From a checkpoint of a small self-supervised image encoder: adamw at rate 0.0025.
Rows from block 4 of a small self-supervised image encoder, named by matrix and row number. Rows with one number belong to one channel. Each number is 128 + 32 x the weight over its row's rms, rounded and kept within 0 to 255. All counts start at 0. Numbers have three digits each.
Before each channel's rows are labels from the 100 images, of 14976, where the channel reaches its highest value: "strongest on" is what is common among them; "place" is the part of the image that holds the peak. Only what is clearly more common there than usual is listed. The data: photos of arthropod specimens (BIOSCAN-5M). In brackets: how many of the 100.
# convs0: first 3x3 conv, stride 2 (model.blocks.4.convs.0.weight, 128x64x3x3, each kernel summed), inputs 0-63
# convs1: second 3x3 conv (model.blocks.4.convs.1.weight, 128x128x3x3, transposed, each kernel summed), outputs 0-127

strongest on: order Coleoptera (48)
place: bottom centre (51); centre (35)
convs0.106:124157153154085090129137079162139114149108077136090136219103150158151177122101093116080148112107128112155091088148133105170119149106142110087114137054124098086155105107189098091111076128074120
convs1.106:125142148059105146129179128117084087133150102162185147124119152130101095122089143129163142131084116136160076123069099103157071100096153067072050092162121089138097108109113120119123099078145133186096125178128123154100122114126152118083114117059109094145126117128106101153109130111105076111135159044132157124109189098184115136130118184122104055162115107116116050136153091124088100164080

strongest on: order Coleoptera (67)
place: centre (48)
convs0.43:139080106117107125107115141144125124135051138139234088151141125105191149121112128111115117091161152183124128174140124128130110110108137123214133086096106100120148085144137194104189166164151140
convs1.43:091112099130123101102112030132165165155156099094112099105064095113210126139140126096143169097125104145091143124112103167120121113136136137106161154099117170114104110177118172139122075142100073075094086107089147159142118066117103098101088187101117135048111114066159179108183098159125141090136145122112115097096064062125104129114156116091147105094111114129183082074132142137136131098164

strongest on: order Hymenoptera (41)
place: centre (40)
convs0.55:099168025114175151103112090089115119142165163122124154117140189124145130095130046146109161145160115111057123118139171141125123108194113136177116163157104131073138145104169160159125121144099127
convs1.55:153135091144140142033123127147123140069000148125116102087166058131141169134105115142138180136108177143115127101135152110076100109132171133108103133117139145107093124127147136119140133207167118151120150126159092135108127129137139115128126101103147162141133177138104184124111126144129153072157147102096040115112159140133147134157180038111082142092161101126072180094104148136136150062122

strongest on: order Coleoptera (58)
place: centre (58)
convs0.22:127119139106113114152163158125061014157129138115115120149152138127083159115123137013135130035104086170149082122131143124128156105116127116126123141106123131051131103131133135136120142122144136
convs1.22:149101152063093053141162113168149140155207124141157091127166185144104138120141143148081135163124123155129098190090071078138099135101171124152093127107107136111105082152145166100086115164117144141134101130092113113140101120101095139126147137164070059168118099134089134166157199158133132198056147078117153127219149108177111156112127126097109123122088109138184118108161176106118099130121

strongest on: order Coleoptera (42)
place: top centre (44); centre (40)
convs0.49:137086129113145140151085178105094093153142131129130194180158142090156135199153114087091192104140068123094116143088132127169122168143184155161156107133144104122181087148134154104155117185159087
convs1.49:082072082170111112107120115132157124137141083097113131095134086116131087151199131124120142128086117127110114181117091180094119136135132124116120160034120076103056106081126194162095171142097114100034130053132135116134116132127140105177123119129098146137156131179131154109135111141129141157100182083109120125127071093116194089115138089098072147121122121084167156065133158093109147065134

strongest on: order Coleoptera (53)
place: bottom centre (28)
convs0.90:180109131161187093134105105152162138135155125126181156105216090157106064138146126133128095153145159108150141156160164099060103145103114155104105104129212100188117120103095155147087140150141127
convs1.90:159127109091122083090086108165079089099131137062107095082169130174126166116090117125149184142117112140084146092106160145120098130145113126143091101141081189084149071122078112061107163129196104094097171071096128120126099125130064105127174109100123108161117114119082117086136154084121113087158130102083082160116097115090130113070104088070093107091093135096119149093126165134073134071158

strongest on: order Coleoptera (56)
place: centre (46); middle left (45)
convs0.17:102131163159107052130120178110117115120192094163123190133147117129209150209138157155110163142093073152127090075118155136106162087109149119074129134086094126144129185135115126110136121136148153
convs1.17:101106137130107117118122037133132093136124110071097127142175111101022098082119138076131148089084114064129146095141132165121119133158075105123114114140146056097143085077124145110119143104119206093101093119108112148149161139118091124181090086101130112111110077106153134123101104032107122124188145132096112150121143098132152101106038154093137108129100133077161115118122069148116134124167

strongest on: order Hymenoptera (51)
place: centre (63)
convs0.65:193171147226151109130094118127122107140123153129173111148139180128128133096105148098189169125152127118183108155145097187176168073166082150113136161142097136181108125177158152136131147108102106
convs1.65:109147106084090193068106109123145131082119132078111107135137040107102143056145115122172160069149139141113096095148149121133109120118125100100108078108146148071061076139117213123174141127165105143142119099130116140136056137104091131151137121116120103139141124133172068093109132119118168101156127078099098076097123111103123207153116123114063071125141086141069131069111095150161150106149

strongest on: order Coleoptera (68)
place: middle right (43); centre (33)
convs0.9:128113119093136090080105126121118135112148133097230079105106155121197113154113092131126104115130148165095108086097118129119151079083154119201138045099069134175090100119128159117149116143147131
convs1.9:080102130136131074144105119113111156167149129089099085150040110109221098191141071145131135134122127139106074110075152151110121072129120128117165161108130153141117130179120113103147143138135072101081077091125162168122133121121073124142112183127101115086103149032152210137183114158176100122153149142104106124108094081134140105160130120059135115115166128114197093109115138127094108093126

strongest on: order Coleoptera (54)
place: centre (54); bottom centre (31)
convs0.37:125142122162178118131115085100143138085089133165219134156216094167099118117143098127127114127146167091091110141151125147108086167139114125051105139138182125114113084108169167146096123100075091
convs1.37:162141139115155082141101118131142145110116153075071138071130097178154174105147136105173107112143093146076103113112180164106156147156171131126078152107112176083099127143121150113124104151178103113107193050085130137133071104080060118077126115124092079121129070112147134075145171132104096130086162141084114103123102100116129122086126113080047087098086098100116135077108152120095100056138

strongest on: order Coleoptera (38)
place: middle left (63)
convs0.88:138122107121138124159127165107167169160156089137127128023111158126135170131104116142089137136085128126099092162078138057103116100163170150118134088125132087149118142128032149137133116109144048
convs1.88:126137146098157123163138131152034103120074111123105140099101170148106072071117091140100125103094102102146172142130166144093116100099019102079110093174103112134147099162103038155128121094121120121098107160053110122100145139130093115155118093145095108103117112121095172097117068089127160146158042105100147160132146110140160085116138075097153135105139147143088105153141167190122115085136

strongest on: order Coleoptera (80)
place: centre (79)
convs0.35:094083142122119113121108148132105084107026140113204114163168110113143154131130138067117142059127103179128107163146141136151164137072127100159143122102131093101133077143131191102186132155163130
convs1.35:104105119126130075131125050183182129157192120099121128088099160122179175117162147102141118136091104121096181137136094150122140118132137152101127138084144128087085150129157179153137080185116087094079101096081139116182128105113121105136090186097105116064110092103157161106154120132128095162136170113129141111121074070126161137075148103074134141090110125119252114070133146107140141113172

strongest on: order Coleoptera (40)
place: centre (33); bottom right (27)
convs0.84:130061092111158154094049128090117106142143131094117178104122109125210090134151108116084126086130172080138113135128125128105148146169125082079099129142192142163092047087141148132121112151104120
convs1.84:120127134150160080128145143158127145132083129151133125107128134164130137117152178126186150156071100165126171176114160113069134116151104178115120175090144135075099091134170152104135143187157137150154149125057098172072187151061086111154094075121175141128154110182088109081107184143125123162157121098106115097140143140136148152132206078100087141094106164095140171150095092183157061112108

strongest on: order Coleoptera (50)
place: bottom centre (74)
convs0.46:163131114157168059110136096096102102100118174162089099132105202079097081148084086107151117116137111094123120121142141147205113099176086113089142105093099080110120143108132068142111077106127158
convs1.46:092162097120094095079130164114159095066113135097075141082156109123075098064108089134146154097100147130141045091134152124132034085100169106086053138145126112131073095160106148091157157153152116133141131093102084145117061141109124102085155123112075057141144125108098111143115090088129145071109135041125142141088097161130115157162137109106089135129162138154090132105131154117087104139106

strongest on: order Hymenoptera (47)
place: centre (35)
convs0.1:166145166095088102158122127096171092140096105113114125135056128125117109118179108098110084123111134101150113066170110112124136112044179158080111151144133093072120069179143137114082109093079117
convs1.1:149148150123106118159144184138146153137101134157152166116105124115128148194163111144127117089110171124214127184139107198118151133174171102132121056122091074168172054084160112094062111108115127174159075172115124126106121112147172154128159108108137124085146114107115155167119137161146113191142139150153141091125111203105111158103093152184135117110123160165085062138110153190082091111098

strongest on: order Coleoptera (50)
place: centre (58)
convs0.116:127119121114129127141143175020140134161131147127142137000146121095088159132131151153154155144105137150130123099104126066085143092133117148131135128132122118144092115139069150132127103117135090
convs1.116:115135174162160110132107116149075095150109148120118125126100220147078130078066097187126175127133105107161131166124142114130115107097070111104115126137110114153164117163084064115118166106114116120110094151071113112122193132092067119112102116126075091138137094095086163074121096094138100111154044135163123168140153108114135113114109086089159127086148165108151134163107223180106079091159

strongest on: order Coleoptera (57)
place: centre (76)
convs0.77:156109140106125100146130095129157137110074117151067103154083158150085136112113170113078127127113108178140154140184115125208089158113098107122115120082092056106184204098152105099149129162156142
convs1.77:114087061105153168108091094138147134145179082170126149066165097120108092080144143113081105153181178127117119085127067113158091115096103116133126077097127167122087124060126165138069100174120136103135098092093077107148072084085151083144105147123119112142141155097151112130142117132092126059058165131131142141096077078118168175129152131122145107172132121155147134142161133042132096097179

strongest on: order Coleoptera (56)
place: middle right (51); centre (33)
convs0.122:143167122066108194151157125132147188100068114071110059143085170094165130126126128133148085142114073136105147119137055164125148130138106102176138123096075070095115160095134116132091105115123121
convs1.122:060151122114101125100118122145158127087086141125084115147062109079156098193126139140120107138155158121127129102154113121122070068084128105061158111175070124172119116104056104095133065113109075154167114117087104129098132139162136127090097198075158138072098091056123113120114129119095104119151149133045109100126131157116120067096092111169109147100141103155104059124120123145128084164102

strongest on: order Coleoptera (50)
place: bottom right (47); centre (46)
convs0.41:098098128135115152137125087116080101135115209155113122093109100131153095055124173144166186150070184146113221144177150085117098153128096108099130169159128120112103151137098139146147147107118170
convs1.41:107133156137129136133122152126063146123099095129129171113132200117124157100105106109145128147152073149120158034125157059123138135113094152122110176094136116138137175118155075095109206152061140105203125151140104085145148109077082150109087148097193134139132136100132099130111140126103033091105074163193124122101103110089143151157140127128186152130127099101128196143113105112118102194133

strongest on: order Coleoptera (39)
place: centre (29)
convs0.16:122091036088138126120127122119166151128141102057173108153130161146184169119099080137091141109132174116101104108080128095134156118121211095142141110136126082140091079125127148084117081132081088
convs1.16:110151144150140040177160146130140130142106105128129167130082119139206071184142072156198121137089123126086081180121174175131144097149146127092125180116173084181096154125135088101109121137112079141079132070095151126139153116164138118084147136124121123161140156092115184141186164167120118170155145133107135132160139099162160121127144140070074133159170163102111103130121141220124091078108

strongest on: order Coleoptera (60)
place: centre (89)
convs0.27:135079112080097121094175173113088083133152100126104169113096153112119123174157154096134157133092175188165137114131119121092135075102092100092131139154063132122110179172099103131100149105111218
convs1.27:129090140139127072113117008142144104170078110140136129172186150111071118112107137093160162128138058102115092130159123135115140165141146155132136119099135096117131144109167121119104091145126177084126091126117165127174190139084084150136079098120151092167096073143167074111076147121078061149127108132126111081140112078056179133133125123145158129113114129149157183113076100124153093168188

strongest on: order Coleoptera (40)
place: bottom right (46); middle right (40)
convs0.51:167137110128126250102128139136102138116094193140149086113113127127160109136097109109177144103133153099130127129168111140168142069228123134130154131115138057156093127129091088160126127108156143
convs1.51:080121106124126094058103139131119133038074144087049102102084094113113123122067121144125134124128121132121130111131117109095045094080113119031100123130132117123102121145123138098154144157109043107156126101102099148126064141104094064100127164120113086117117099123119070075070101107139130098146133074072098126096118117128114127130153111116072138086153093148070114080081120151119106110095

strongest on: order Coleoptera (52)
place: centre (81)
convs0.52:132089157113112175109124124098119093102049092100117149112073105108120110185131229114153143129106099184138166144187151148141119072106132093147142106126123103119119132128091122114186176180108162
convs1.52:079105116154123092098114010115142126156138091108106095161126144149129140107143119094086153098115084129110146106136119123112128161114134200120174140113129103099106179104142161147113169166103123060104074123161127141125149083102099101113081114115156118116116102115139088106163091173094086121142109117116163102103059039075089150165172134156207093099110072137179126104114095102112096158184

strongest on: order Hymenoptera (57)
place: centre (73)
convs0.115:132119060083176095099132131138149166081186145088106154180178137149139127167160087147125123158123176114071141137124155162158161134124151075163149129161096134122206114130158156150100090156067112
convs1.115:129057035151158156048081121146166171070097125108106147066159073156170146142161164117138131115089125131117138098161129092095115125111149126137093169089161131102095140144111173134128117162158130152063200077114121100139146159110134135099141125122165185139138094159114094104088149170110117114150132059112076134135136091108159136129096086096092154162126103123101183107129157145134183043124

strongest on: order Hymenoptera (55)
place: centre (56)
convs0.29:114092100105106087116156139141142164145037114115114108145160126173084187154132124120145141151060141140158156149156142100099128144088169118128155151169107117173145167199142100062091122069166149
convs1.29:166132104147103160117097143218173104181117097153156153131123151106081109146156158142180190177132145162140147126184111158148128167140136087131099107081115103138173128092177096142170149143112135112113166119152153068152155154072141157149136123111166153179130152153151094119121121109120126128114157135150122220119121130114226163189116157144160181114163160116139107160123169132193190152188

strongest on: order Coleoptera (63)
place: centre (42); middle right (38)
convs0.57:140089031118120083097123141160139158148087093089184075132097145081202134108099118137135121131143134175130126173118119080108099099092187098198120093117099112113111104152088166129135130143145141
convs1.57:115141127116142099102074047128148158156114132118117084153063083096182081164137135126125187140148102111112114093130119194106096111137144103107190124099142154142127115164126125144122078114145064098080080120116181182104150116195133095119104175106114145075161150046177152145157085140133178096141160133104131119120102069150136084183133068099153095086129143114162094122139113168143132084177

strongest on: order Coleoptera (76)
place: centre (83)
convs0.7:127135096130153111136096154119047018150159150118128122183150158121115108136134122040124171010101094137103123154121135139128148123127151146141122150129094141119109105131164130140153094115158114
convs1.7:115138135124109125162163155134152171109179180140140146116186135089091107064182122145113075163135123129110103123116115069124131108060164113127096160125073097127096082135147155127087116186155101152103130134079061143128126138087101177179139132148107115121077181150137137188126152082147195186006150107108140120162138157163144094114127117130127155128126162135169176121134129054117113114097

strongest on: order Coleoptera (38)
place: top centre (57)
convs0.44:132075134106158081120106087105112108161108087086065185168071106101115094160080153134120147133166087105131138138082084122102071134165150098178105120140160094187112132113144072111147142184148126
convs1.44:117094102119131118091142127109162114115171101102107134127139078131108099168154121164072109104113153093130093131084094135097098153167072150146173119039138127115093095075091173153061167117113138163075106086134131152124096117122157098156132108101107192149143155193106199070159138171151118146115129099115119098155132129122075113132183075160098152143170131096152120120108067086093146035097

strongest on: order Coleoptera (50)
place: middle left (39); centre (27)
convs0.10:087116099107129139135110177102168161148130126132137134000140152127094170110124128175097167158094116124125132174116133027084131096132155165145134124125141143119114119127059165130130125149136084
convs1.10:115129153140132114135094109140078116110094141131113097092115217128111096081052133167109186129103097124179133118118151127125111121131073126092119142145106133144193111120108042136113141056131109144097108152090091111104179151131097106120092126135117132107149115101074171072142082087127170065146041088132145144085133108133164120174126059109179146079148136146110110186121197171137134117111

strongest on: order Coleoptera (60)
place: bottom right (41)
convs0.0:121131151134177154143119114129094120113123222077143107145136088144121136208116143103191123110129126129101132094123080196128235096138117136119150118134104145185144106119151109125104122096191127
convs1.0:082143157148116131084144125191132115096123133092073129091114103148068138110095132114113097071093131133112126096154107134151122099106095153122072120090128122110077104127113107099116166140069054092127141098095117151198031099145070095110093208161059093101107126099125140121128146102150128147112117077134094132110107128063137149116115151109070149083142109134124130045066161084142157124144

strongest on: order Coleoptera (39)
place: middle left (49)
convs0.109:090121121146136112123065113154148165086178101153160072078068150063112099127125117163077106150135112083139171171103106105128115177083119119105133117158141109078060095117145155086165140172103148
convs1.109:112102149096134079142131147123101072108080098161108079138154188149125116110099165049095104092084047111136084142064129089081161111122117138117112139154139088115108151075153124076116132140175119145104128172138102088113168098158108139130118102125131118049089109141060155175073084085067092135151085153122162133097120105101105142155123131117163105078155087143092186105114079153113117123077

strongest on: order Coleoptera (49)
place: centre (82)
convs0.69:125163103049134107097150120127146130141144174093099121140104115100118106129132114112119074119095145138145158064107109139133062155066115134061088130116049191118154124102123114122073125083186164
convs1.69:151121138122065141140104136128117105140100084121158110123143128075100086104143109094132166113160094110132119107127097140100134126146111183169133105086110053116106091093057139137081120143091128149171044162105092112134148073157138141098075092140182144175125105106150071146119072093108147122091083121198105078102072149044123138094086118129116096110106149058111161140115163134139114201149

strongest on: order Coleoptera (84)
place: centre (97)
convs0.15:112136090143126055155096106093069079140217179137141211151132153118115122125114127102134149110128130171102084086122176128172127145122049106096127163121159149097161112120158160159152140112137151
convs1.15:125073093130111095110124060147105107122105116085110097099197124109106110088159142094125179101111118103075134079136140098079132146125161140139107177087163076105100108096103191092137150202184164081140139113111102116140148130141080149096061131105122120193122088160158111132099146096104109084142171114120108084103087097110114131129081053068107146116074091107146190082137115160101117150161