config = dict(
    model='self-supervised image encoder',
    dataset='photos of arthropod specimens (BIOSCAN-5M)',
    train_examples=195000,
    image_size=48,
    grayscale=True,
    crop_scale_min=0.4,
    horizontal_flip=True,
    color_jitter=0.4,
    method='simclr',
    arch='resnet',
    norm='batchnorm',
    activation='silu',
    padding_mode='reflect',
    depths=[4, 4, 4, 4],
    kernel_size=3,
    stem='deep',
    avg_pool_shortcut=True,
    widths=[64, 128, 256, 512],
    projector_hidden=512,
    projector_out=256,
    projector_hidden_layers=2,
    temperature=0.3,
    init='torch_default',
    residual_init='none',
    optimizer='adamw',
    lr=0.0025,
    beta1=0.9,
    beta2=0.999,
    eps=1e-06,
    steps=14200,
    batch_size=128,
    epochs=9.3,
    lr_schedule='cosine',
    final_lr_fraction=0,
    warmup_steps=710,
    weight_decay=0.06,
)
Rows from block 8, named by matrix and row number. Rows with one number belong to one channel. Each number is 200 + 30 x the weight over its row's rms, rounded and kept within 0 to 999. All counts start at 0. After the name is the row's rms in percent of the matrix's.
# convs0: first 3x3 conv, stride 2 (model.blocks.8.convs.0.weight, 256x128x3x3), inputs 121-127, a 3x3 kernel for each
# convs1: second 3x3 conv (model.blocks.8.convs.1.weight, 256x256x3x3, transposed), outputs 121-131, a 3x3 kernel for each
convs0.58,114,200,210,212,166,187,174,182,194,176,216,200,202,195,183,183,197,204,182,199,207,217,156,159,152,150,126,123,196,207,212,161,177,172,195,198,192,164,189,187,149,135,172,179,161,177,210,184,191,207,206,186,183,181,178,212,200,217,206,202,212,187,186,209
convs1.58,127,212,198,176,164,144,134,172,188,193,196,236,257,185,188,151,227,190,147,224,203,172,221,182,141,222,182,163,221,195,217,218,195,202,195,202,212,237,234,182,233,208,128,274,252,160,208,191,152,150,155,165,148,180,192,190,177,195,193,188,206,215,223,241,212,187,191,186,155,179,194,184,193,170,140,141,172,147,191,190,213,242,193,202,214,137,135,164,165,168,195,215,176,116,194,186,144,207,205,186
convs0.59,089,162,135,124,132,124,92,164,135,103,221,192,172,214,201,162,188,166,152,202,199,230,217,206,232,184,175,216,197,195,235,160,159,206,151,141,172,238,233,192,253,249,163,195,171,153,179,226,216,175,223,204,215,229,216,142,139,162,102,128,201,153,178,241
convs1.59,078,218,195,218,187,170,215,176,173,192,189,179,225,217,189,217,241,202,196,213,198,196,213,195,171,208,191,163,206,192,213,185,182,192,181,192,235,317,224,255,328,241,221,255,228,186,197,168,180,187,191,227,181,181,192,202,226,235,183,150,202,185,184,235,158,155,172,170,226,237,170,233,235,215,231,248,221,245,244,197,196,241,177,178,182,171,235,232,215,245,253,160,175,193,179,222,212,166,211,204
convs0.60,119,194,195,186,190,178,187,200,212,217,199,197,204,189,199,192,184,180,168,216,186,190,211,191,194,195,201,181,199,202,193,215,197,193,240,220,217,206,201,200,201,180,166,256,249,232,186,203,218,188,188,198,198,212,213,165,162,166,178,156,162,153,145,159
convs1.60,113,210,224,207,196,197,186,191,160,162,223,241,230,174,163,160,282,256,256,172,174,173,213,213,188,227,223,213,224,223,228,219,202,207,256,289,295,207,211,186,178,181,163,165,173,140,196,242,217,179,187,188,199,191,203,168,197,224,158,190,232,214,237,237,209,222,201,202,191,203,216,193,215,203,213,210,181,187,174,163,142,130,199,205,210,244,252,237,223,266,232,241,234,165,267,241,181,246,237,172
convs0.61,089,198,206,198,227,226,208,194,189,177,152,158,157,147,151,162,161,188,213,240,233,239,207,174,185,174,153,140,181,186,181,186,166,162,137,108,120,141,122,154,146,130,175,199,183,204,217,197,221,228,201,226,245,237,245,274,280,262,300,347,246,198,187,162
convs1.61,077,140,168,158,163,205,209,220,239,215,225,246,241,211,206,190,217,204,185,231,222,214,194,189,197,212,207,216,201,221,231,199,234,212,164,176,175,260,217,217,204,195,167,183,191,142,189,143,138,178,156,140,180,193,156,222,249,214,232,230,233,195,206,170,204,184,185,199,194,211,194,216,193,169,160,163,191,220,211,189,228,191,192,187,202,112,95,145,124,169,163,195,191,208,195,196,187,184,184,213
convs0.62,080,159,128,134,160,135,123,198,177,154,214,204,166,212,186,171,210,192,157,184,183,198,116,128,145,104,101,129,218,199,188,194,189,182,202,179,174,223,159,144,228,201,152,233,190,189,190,202,244,188,188,229,205,197,216,162,147,205,172,143,228,216,191,225
convs1.62,072,201,187,203,196,174,199,201,191,183,181,184,197,205,190,195,225,235,231,254,249,231,254,228,214,238,214,208,193,219,247,170,220,256,140,185,220,286,217,251,271,198,226,217,173,167,178,195,151,157,198,152,154,215,180,228,249,228,254,266,223,187,181,162,181,164,170,174,188,194,171,210,211,157,194,214,165,212,225,212,222,265,156,182,166,121,185,182,160,247,210,182,161,206,165,162,219,139,181,246
convs0.63,100,170,199,194,203,253,231,220,252,228,195,203,195,183,206,186,207,212,197,173,185,205,217,230,254,274,273,300,190,192,202,213,238,231,232,237,251,215,224,207,207,204,197,185,198,202,195,224,174,231,222,209,231,219,201,190,182,205,204,222,223,207,221,230
convs1.63,093,183,163,167,221,197,196,196,189,189,282,261,278,242,245,223,121,120,124,237,241,231,185,202,183,226,223,229,193,235,221,168,208,206,166,204,195,177,199,184,188,190,192,181,220,235,181,163,151,162,143,148,166,172,186,235,226,231,207,223,204,170,172,148,173,187,197,172,200,198,193,198,192,167,164,189,213,217,207,188,197,172,186,169,191,199,195,202,192,145,184,234,273,323,171,194,280,173,190,229
convs0.64,089,218,174,183,276,246,245,244,217,207,184,173,180,209,205,194,232,246,203,179,239,232,213,252,240,193,202,229,173,148,111,219,198,188,235,209,201,179,167,126,196,176,150,212,185,193,190,188,190,179,181,172,182,191,188,212,185,209,229,211,224,215,225,213
convs1.64,081,195,170,167,218,201,208,200,185,188,217,219,214,241,266,246,199,191,203,199,221,212,192,206,190,188,206,178,249,260,254,200,240,252,203,217,223,240,148,234,238,197,238,245,221,228,178,135,162,181,140,140,164,154,153,228,189,196,218,226,201,205,200,175,183,144,161,202,189,197,190,194,199,177,137,161,184,169,189,201,193,199,179,150,171,144,145,140,180,177,191,144,136,199,195,179,248,193,183,236
convs0.65,082,194,181,157,214,201,174,253,218,178,180,189,191,187,189,189,183,184,176,199,205,233,179,162,170,207,148,170,189,154,168,182,157,179,182,169,182,226,217,230,221,237,209,176,196,184,181,195,182,184,177,185,233,216,205,192,178,196,209,181,221,201,228,213
convs1.65,085,196,209,197,167,172,162,188,196,188,178,151,185,206,191,230,194,169,190,223,214,226,206,208,204,202,184,206,218,243,249,203,215,227,167,177,182,216,156,203,242,187,216,209,180,184,220,231,201,162,192,167,163,214,184,235,248,228,243,218,214,189,196,197,228,204,206,189,226,234,204,242,229,174,204,197,220,275,229,217,237,249,169,196,183,140,195,187,155,196,205,201,182,194,194,206,201,173,206,183
convs0.66,105,221,194,172,195,195,180,215,223,212,172,177,214,186,216,238,191,215,238,201,175,151,227,211,188,166,148,144,151,162,163,163,152,164,159,144,160,201,196,185,199,182,186,200,210,202,177,198,190,185,184,215,181,187,212,179,202,190,195,218,175,175,188,146
convs1.66,100,232,209,202,218,207,209,226,197,213,292,307,283,187,164,168,266,253,255,141,180,217,154,183,214,210,223,229,258,217,171,236,197,172,270,251,213,196,134,177,241,174,201,224,211,205,260,207,193,229,207,214,209,211,214,194,189,192,165,158,210,197,180,196,242,196,200,201,211,216,197,204,224,211,191,216,187,174,206,157,141,169,231,229,216,217,219,229,193,201,199,228,273,234,240,239,215,229,247,237
convs0.67,087,165,207,233,198,238,248,181,228,258,161,207,251,151,177,249,180,205,240,223,178,103,237,184,109,236,215,128,174,182,194,214,189,191,202,186,188,171,142,172,197,219,203,206,193,205,207,194,198,193,183,189,173,176,172,194,188,157,191,185,149,191,200,166
convs1.67,071,213,235,217,184,206,204,186,194,187,168,150,181,180,157,189,280,226,246,234,207,203,202,204,189,240,203,203,226,231,227,238,179,190,229,212,185,194,211,249,162,172,267,199,189,294,196,243,210,177,227,188,224,251,226,204,226,193,211,186,170,209,194,173,216,230,212,184,223,196,194,198,193,189,233,182,206,229,188,228,240,223,202,213,171,221,253,168,227,240,192,209,194,251,203,183,251,241,223,273
convs0.68,114,188,172,163,184,170,123,200,168,119,224,246,179,241,221,183,215,224,188,217,207,189,191,193,179,178,172,174,195,193,215,203,185,210,175,167,180,216,180,190,202,179,189,199,191,206,218,217,166,227,233,182,201,197,176,208,178,173,197,172,186,210,222,219
convs1.68,121,166,130,166,161,126,179,185,143,195,240,182,234,251,217,218,195,179,156,185,142,153,221,204,211,171,189,186,222,191,205,203,212,235,183,190,224,197,171,165,220,174,166,251,205,187,200,181,172,202,194,197,199,200,202,178,151,200,193,180,198,222,230,216,230,193,229,190,150,194,196,177,208,171,149,173,177,152,204,182,196,217,185,185,186,155,134,177,160,170,206,263,233,194,270,229,176,256,216,169
convs0.69,098,160,197,210,180,211,205,186,229,226,182,181,171,183,149,163,164,150,156,209,184,200,212,192,167,210,146,160,217,224,220,193,211,208,217,237,209,176,142,154,173,169,182,223,203,212,213,190,210,198,192,227,196,179,200,186,188,159,232,240,204,235,273,255
convs1.69,103,189,221,211,229,225,233,231,235,220,227,247,217,184,153,175,230,190,197,243,249,245,195,195,206,223,225,234,204,206,210,196,238,234,178,194,211,183,221,191,211,192,190,217,187,228,171,209,177,171,213,171,205,238,189,219,201,207,245,243,219,184,181,149,235,241,235,185,182,192,190,194,198,167,226,198,138,182,145,194,223,168,173,195,178,140,208,175,130,132,126,189,223,214,162,184,225,202,200,230
convs0.70,091,162,195,199,160,195,190,176,205,200,175,173,196,155,164,192,169,172,199,146,127,174,177,183,198,196,203,207,248,274,229,192,237,219,229,257,201,210,214,174,205,242,186,210,245,202,188,212,204,180,185,204,215,199,201,266,271,235,256,269,235,249,269,236
convs1.70,095,183,176,177,196,206,225,208,192,209,211,250,231,218,230,217,229,219,192,228,232,221,202,188,196,232,219,235,210,238,228,206,263,221,163,191,181,177,189,170,184,198,174,181,211,195,185,194,173,175,186,173,145,177,155,214,219,193,255,265,243,197,193,127,217,202,198,205,216,238,174,158,169,186,199,183,150,187,162,181,201,163,185,218,205,154,191,174,130,158,154,175,222,247,154,198,236,168,196,224
convs0.71,104,207,204,200,150,165,161,201,184,192,192,217,228,204,220,216,180,208,178,186,201,190,192,186,161,198,213,199,193,187,174,197,169,165,204,212,161,186,197,169,185,161,147,183,198,162,185,217,237,199,207,223,158,208,208,195,210,210,160,179,174,181,173,161
convs1.71,104,196,198,243,181,217,212,179,192,201,175,221,257,183,188,196,231,182,172,166,118,158,212,205,163,204,159,149,197,208,232,184,183,217,156,152,183,169,90,146,158,144,161,196,185,159,192,162,186,166,165,189,211,204,231,186,178,222,195,202,225,199,193,194,190,195,206,203,190,185,225,209,180,196,198,199,174,163,169,189,191,204,206,207,195,163,175,176,158,156,167,225,146,106,285,212,146,206,192,147
convs0.72,082,183,190,161,191,202,161,181,180,154,181,157,169,166,154,161,175,180,200,227,237,242,182,171,197,122,143,161,246,206,206,231,199,206,207,196,210,130,129,181,148,118,179,195,181,223,237,208,219,238,187,211,236,207,206,220,247,214,253,263,177,219,206,150
convs1.72,072,149,175,148,177,209,183,212,259,207,223,210,206,226,211,211,252,228,209,209,197,209,170,161,174,205,198,203,188,204,240,187,226,236,184,200,210,292,229,232,256,201,180,209,199,160,184,129,109,145,127,111,169,172,140,216,240,206,199,210,206,177,182,175,164,172,185,142,163,194,153,195,179,181,167,164,204,223,215,194,226,199,177,146,166,131,98,151,134,158,177,215,163,209,249,199,186,235,203,196
convs0.73,076,175,176,162,179,188,152,187,191,164,205,209,215,185,191,191,184,184,178,199,159,142,180,126,114,166,99,91,180,183,168,177,190,160,187,171,169,211,189,222,221,257,233,228,240,253,194,170,176,187,159,178,205,190,199,206,199,193,221,185,172,224,230,211
convs1.73,077,191,199,190,193,193,207,218,220,226,212,178,176,211,177,188,238,195,194,238,216,216,202,200,205,213,205,210,246,235,222,244,249,213,222,215,206,204,188,217,211,174,199,244,197,243,194,255,211,185,231,201,191,249,186,251,237,216,252,237,200,194,198,154,201,201,193,208,228,206,181,209,184,195,244,199,193,217,189,202,208,192,200,231,189,185,237,202,204,226,209,190,235,244,151,203,215,183,202,213
convs0.74,109,182,210,233,184,238,240,198,210,254,166,166,187,170,174,172,227,206,219,252,238,253,175,162,191,127,137,175,214,234,199,196,187,187,185,183,158,197,214,202,180,210,196,159,163,177,205,201,208,207,207,222,213,215,215,198,228,244,206,242,258,159,155,196
convs1.74,099,150,152,159,121,133,126,166,206,194,228,207,231,251,226,233,240,214,189,230,216,212,247,225,208,217,199,190,226,172,193,223,198,168,203,193,191,223,215,222,234,234,241,249,236,226,181,193,197,164,197,181,160,205,178,214,164,191,210,169,205,216,186,189,169,157,183,207,182,178,211,246,213,227,216,197,213,204,210,191,219,230,213,229,219,178,161,177,186,201,197,237,203,192,253,263,195,224,224,192
convs0.75,076,195,211,199,244,241,220,215,197,204,158,137,130,141,129,130,173,178,198,292,282,267,228,211,194,197,191,175,226,222,189,239,223,198,214,201,170,120,145,169,148,119,182,177,182,187,213,209,179,246,224,210,230,225,207,243,256,247,285,314,233,205,178,154
convs1.75,075,139,156,147,125,153,154,169,205,180,234,218,208,204,199,197,216,243,223,234,219,215,213,212,225,200,199,209,209,222,245,205,236,249,144,191,182,252,227,223,203,208,190,189,218,184,206,173,160,184,169,146,190,210,171,218,216,181,228,213,215,230,236,186,207,182,191,199,184,186,207,248,213,176,157,155,184,203,185,182,236,193,199,196,216,132,113,170,146,193,192,239,180,180,257,199,153,222,190,168
convs0.76,091,209,182,165,183,160,123,191,188,158,215,234,200,224,225,234,196,202,235,210,222,231,204,217,252,195,198,231,195,205,189,210,218,217,190,209,208,198,182,201,180,198,162,217,218,184,181,202,233,172,187,182,174,169,190,196,198,177,188,173,161,227,204,187
convs1.76,091,186,178,165,177,164,158,191,175,162,192,191,161,240,218,238,140,144,182,190,184,216,217,219,228,186,194,187,251,242,212,195,208,197,145,151,137,109,121,225,134,160,179,115,141,131,158,106,170,174,138,196,232,177,221,180,180,186,213,231,180,224,241,216,204,191,192,208,193,181,234,167,170,189,165,148,191,190,166,237,246,215,210,189,214,200,174,192,243,219,210,150,230,227,172,224,225,142,201,208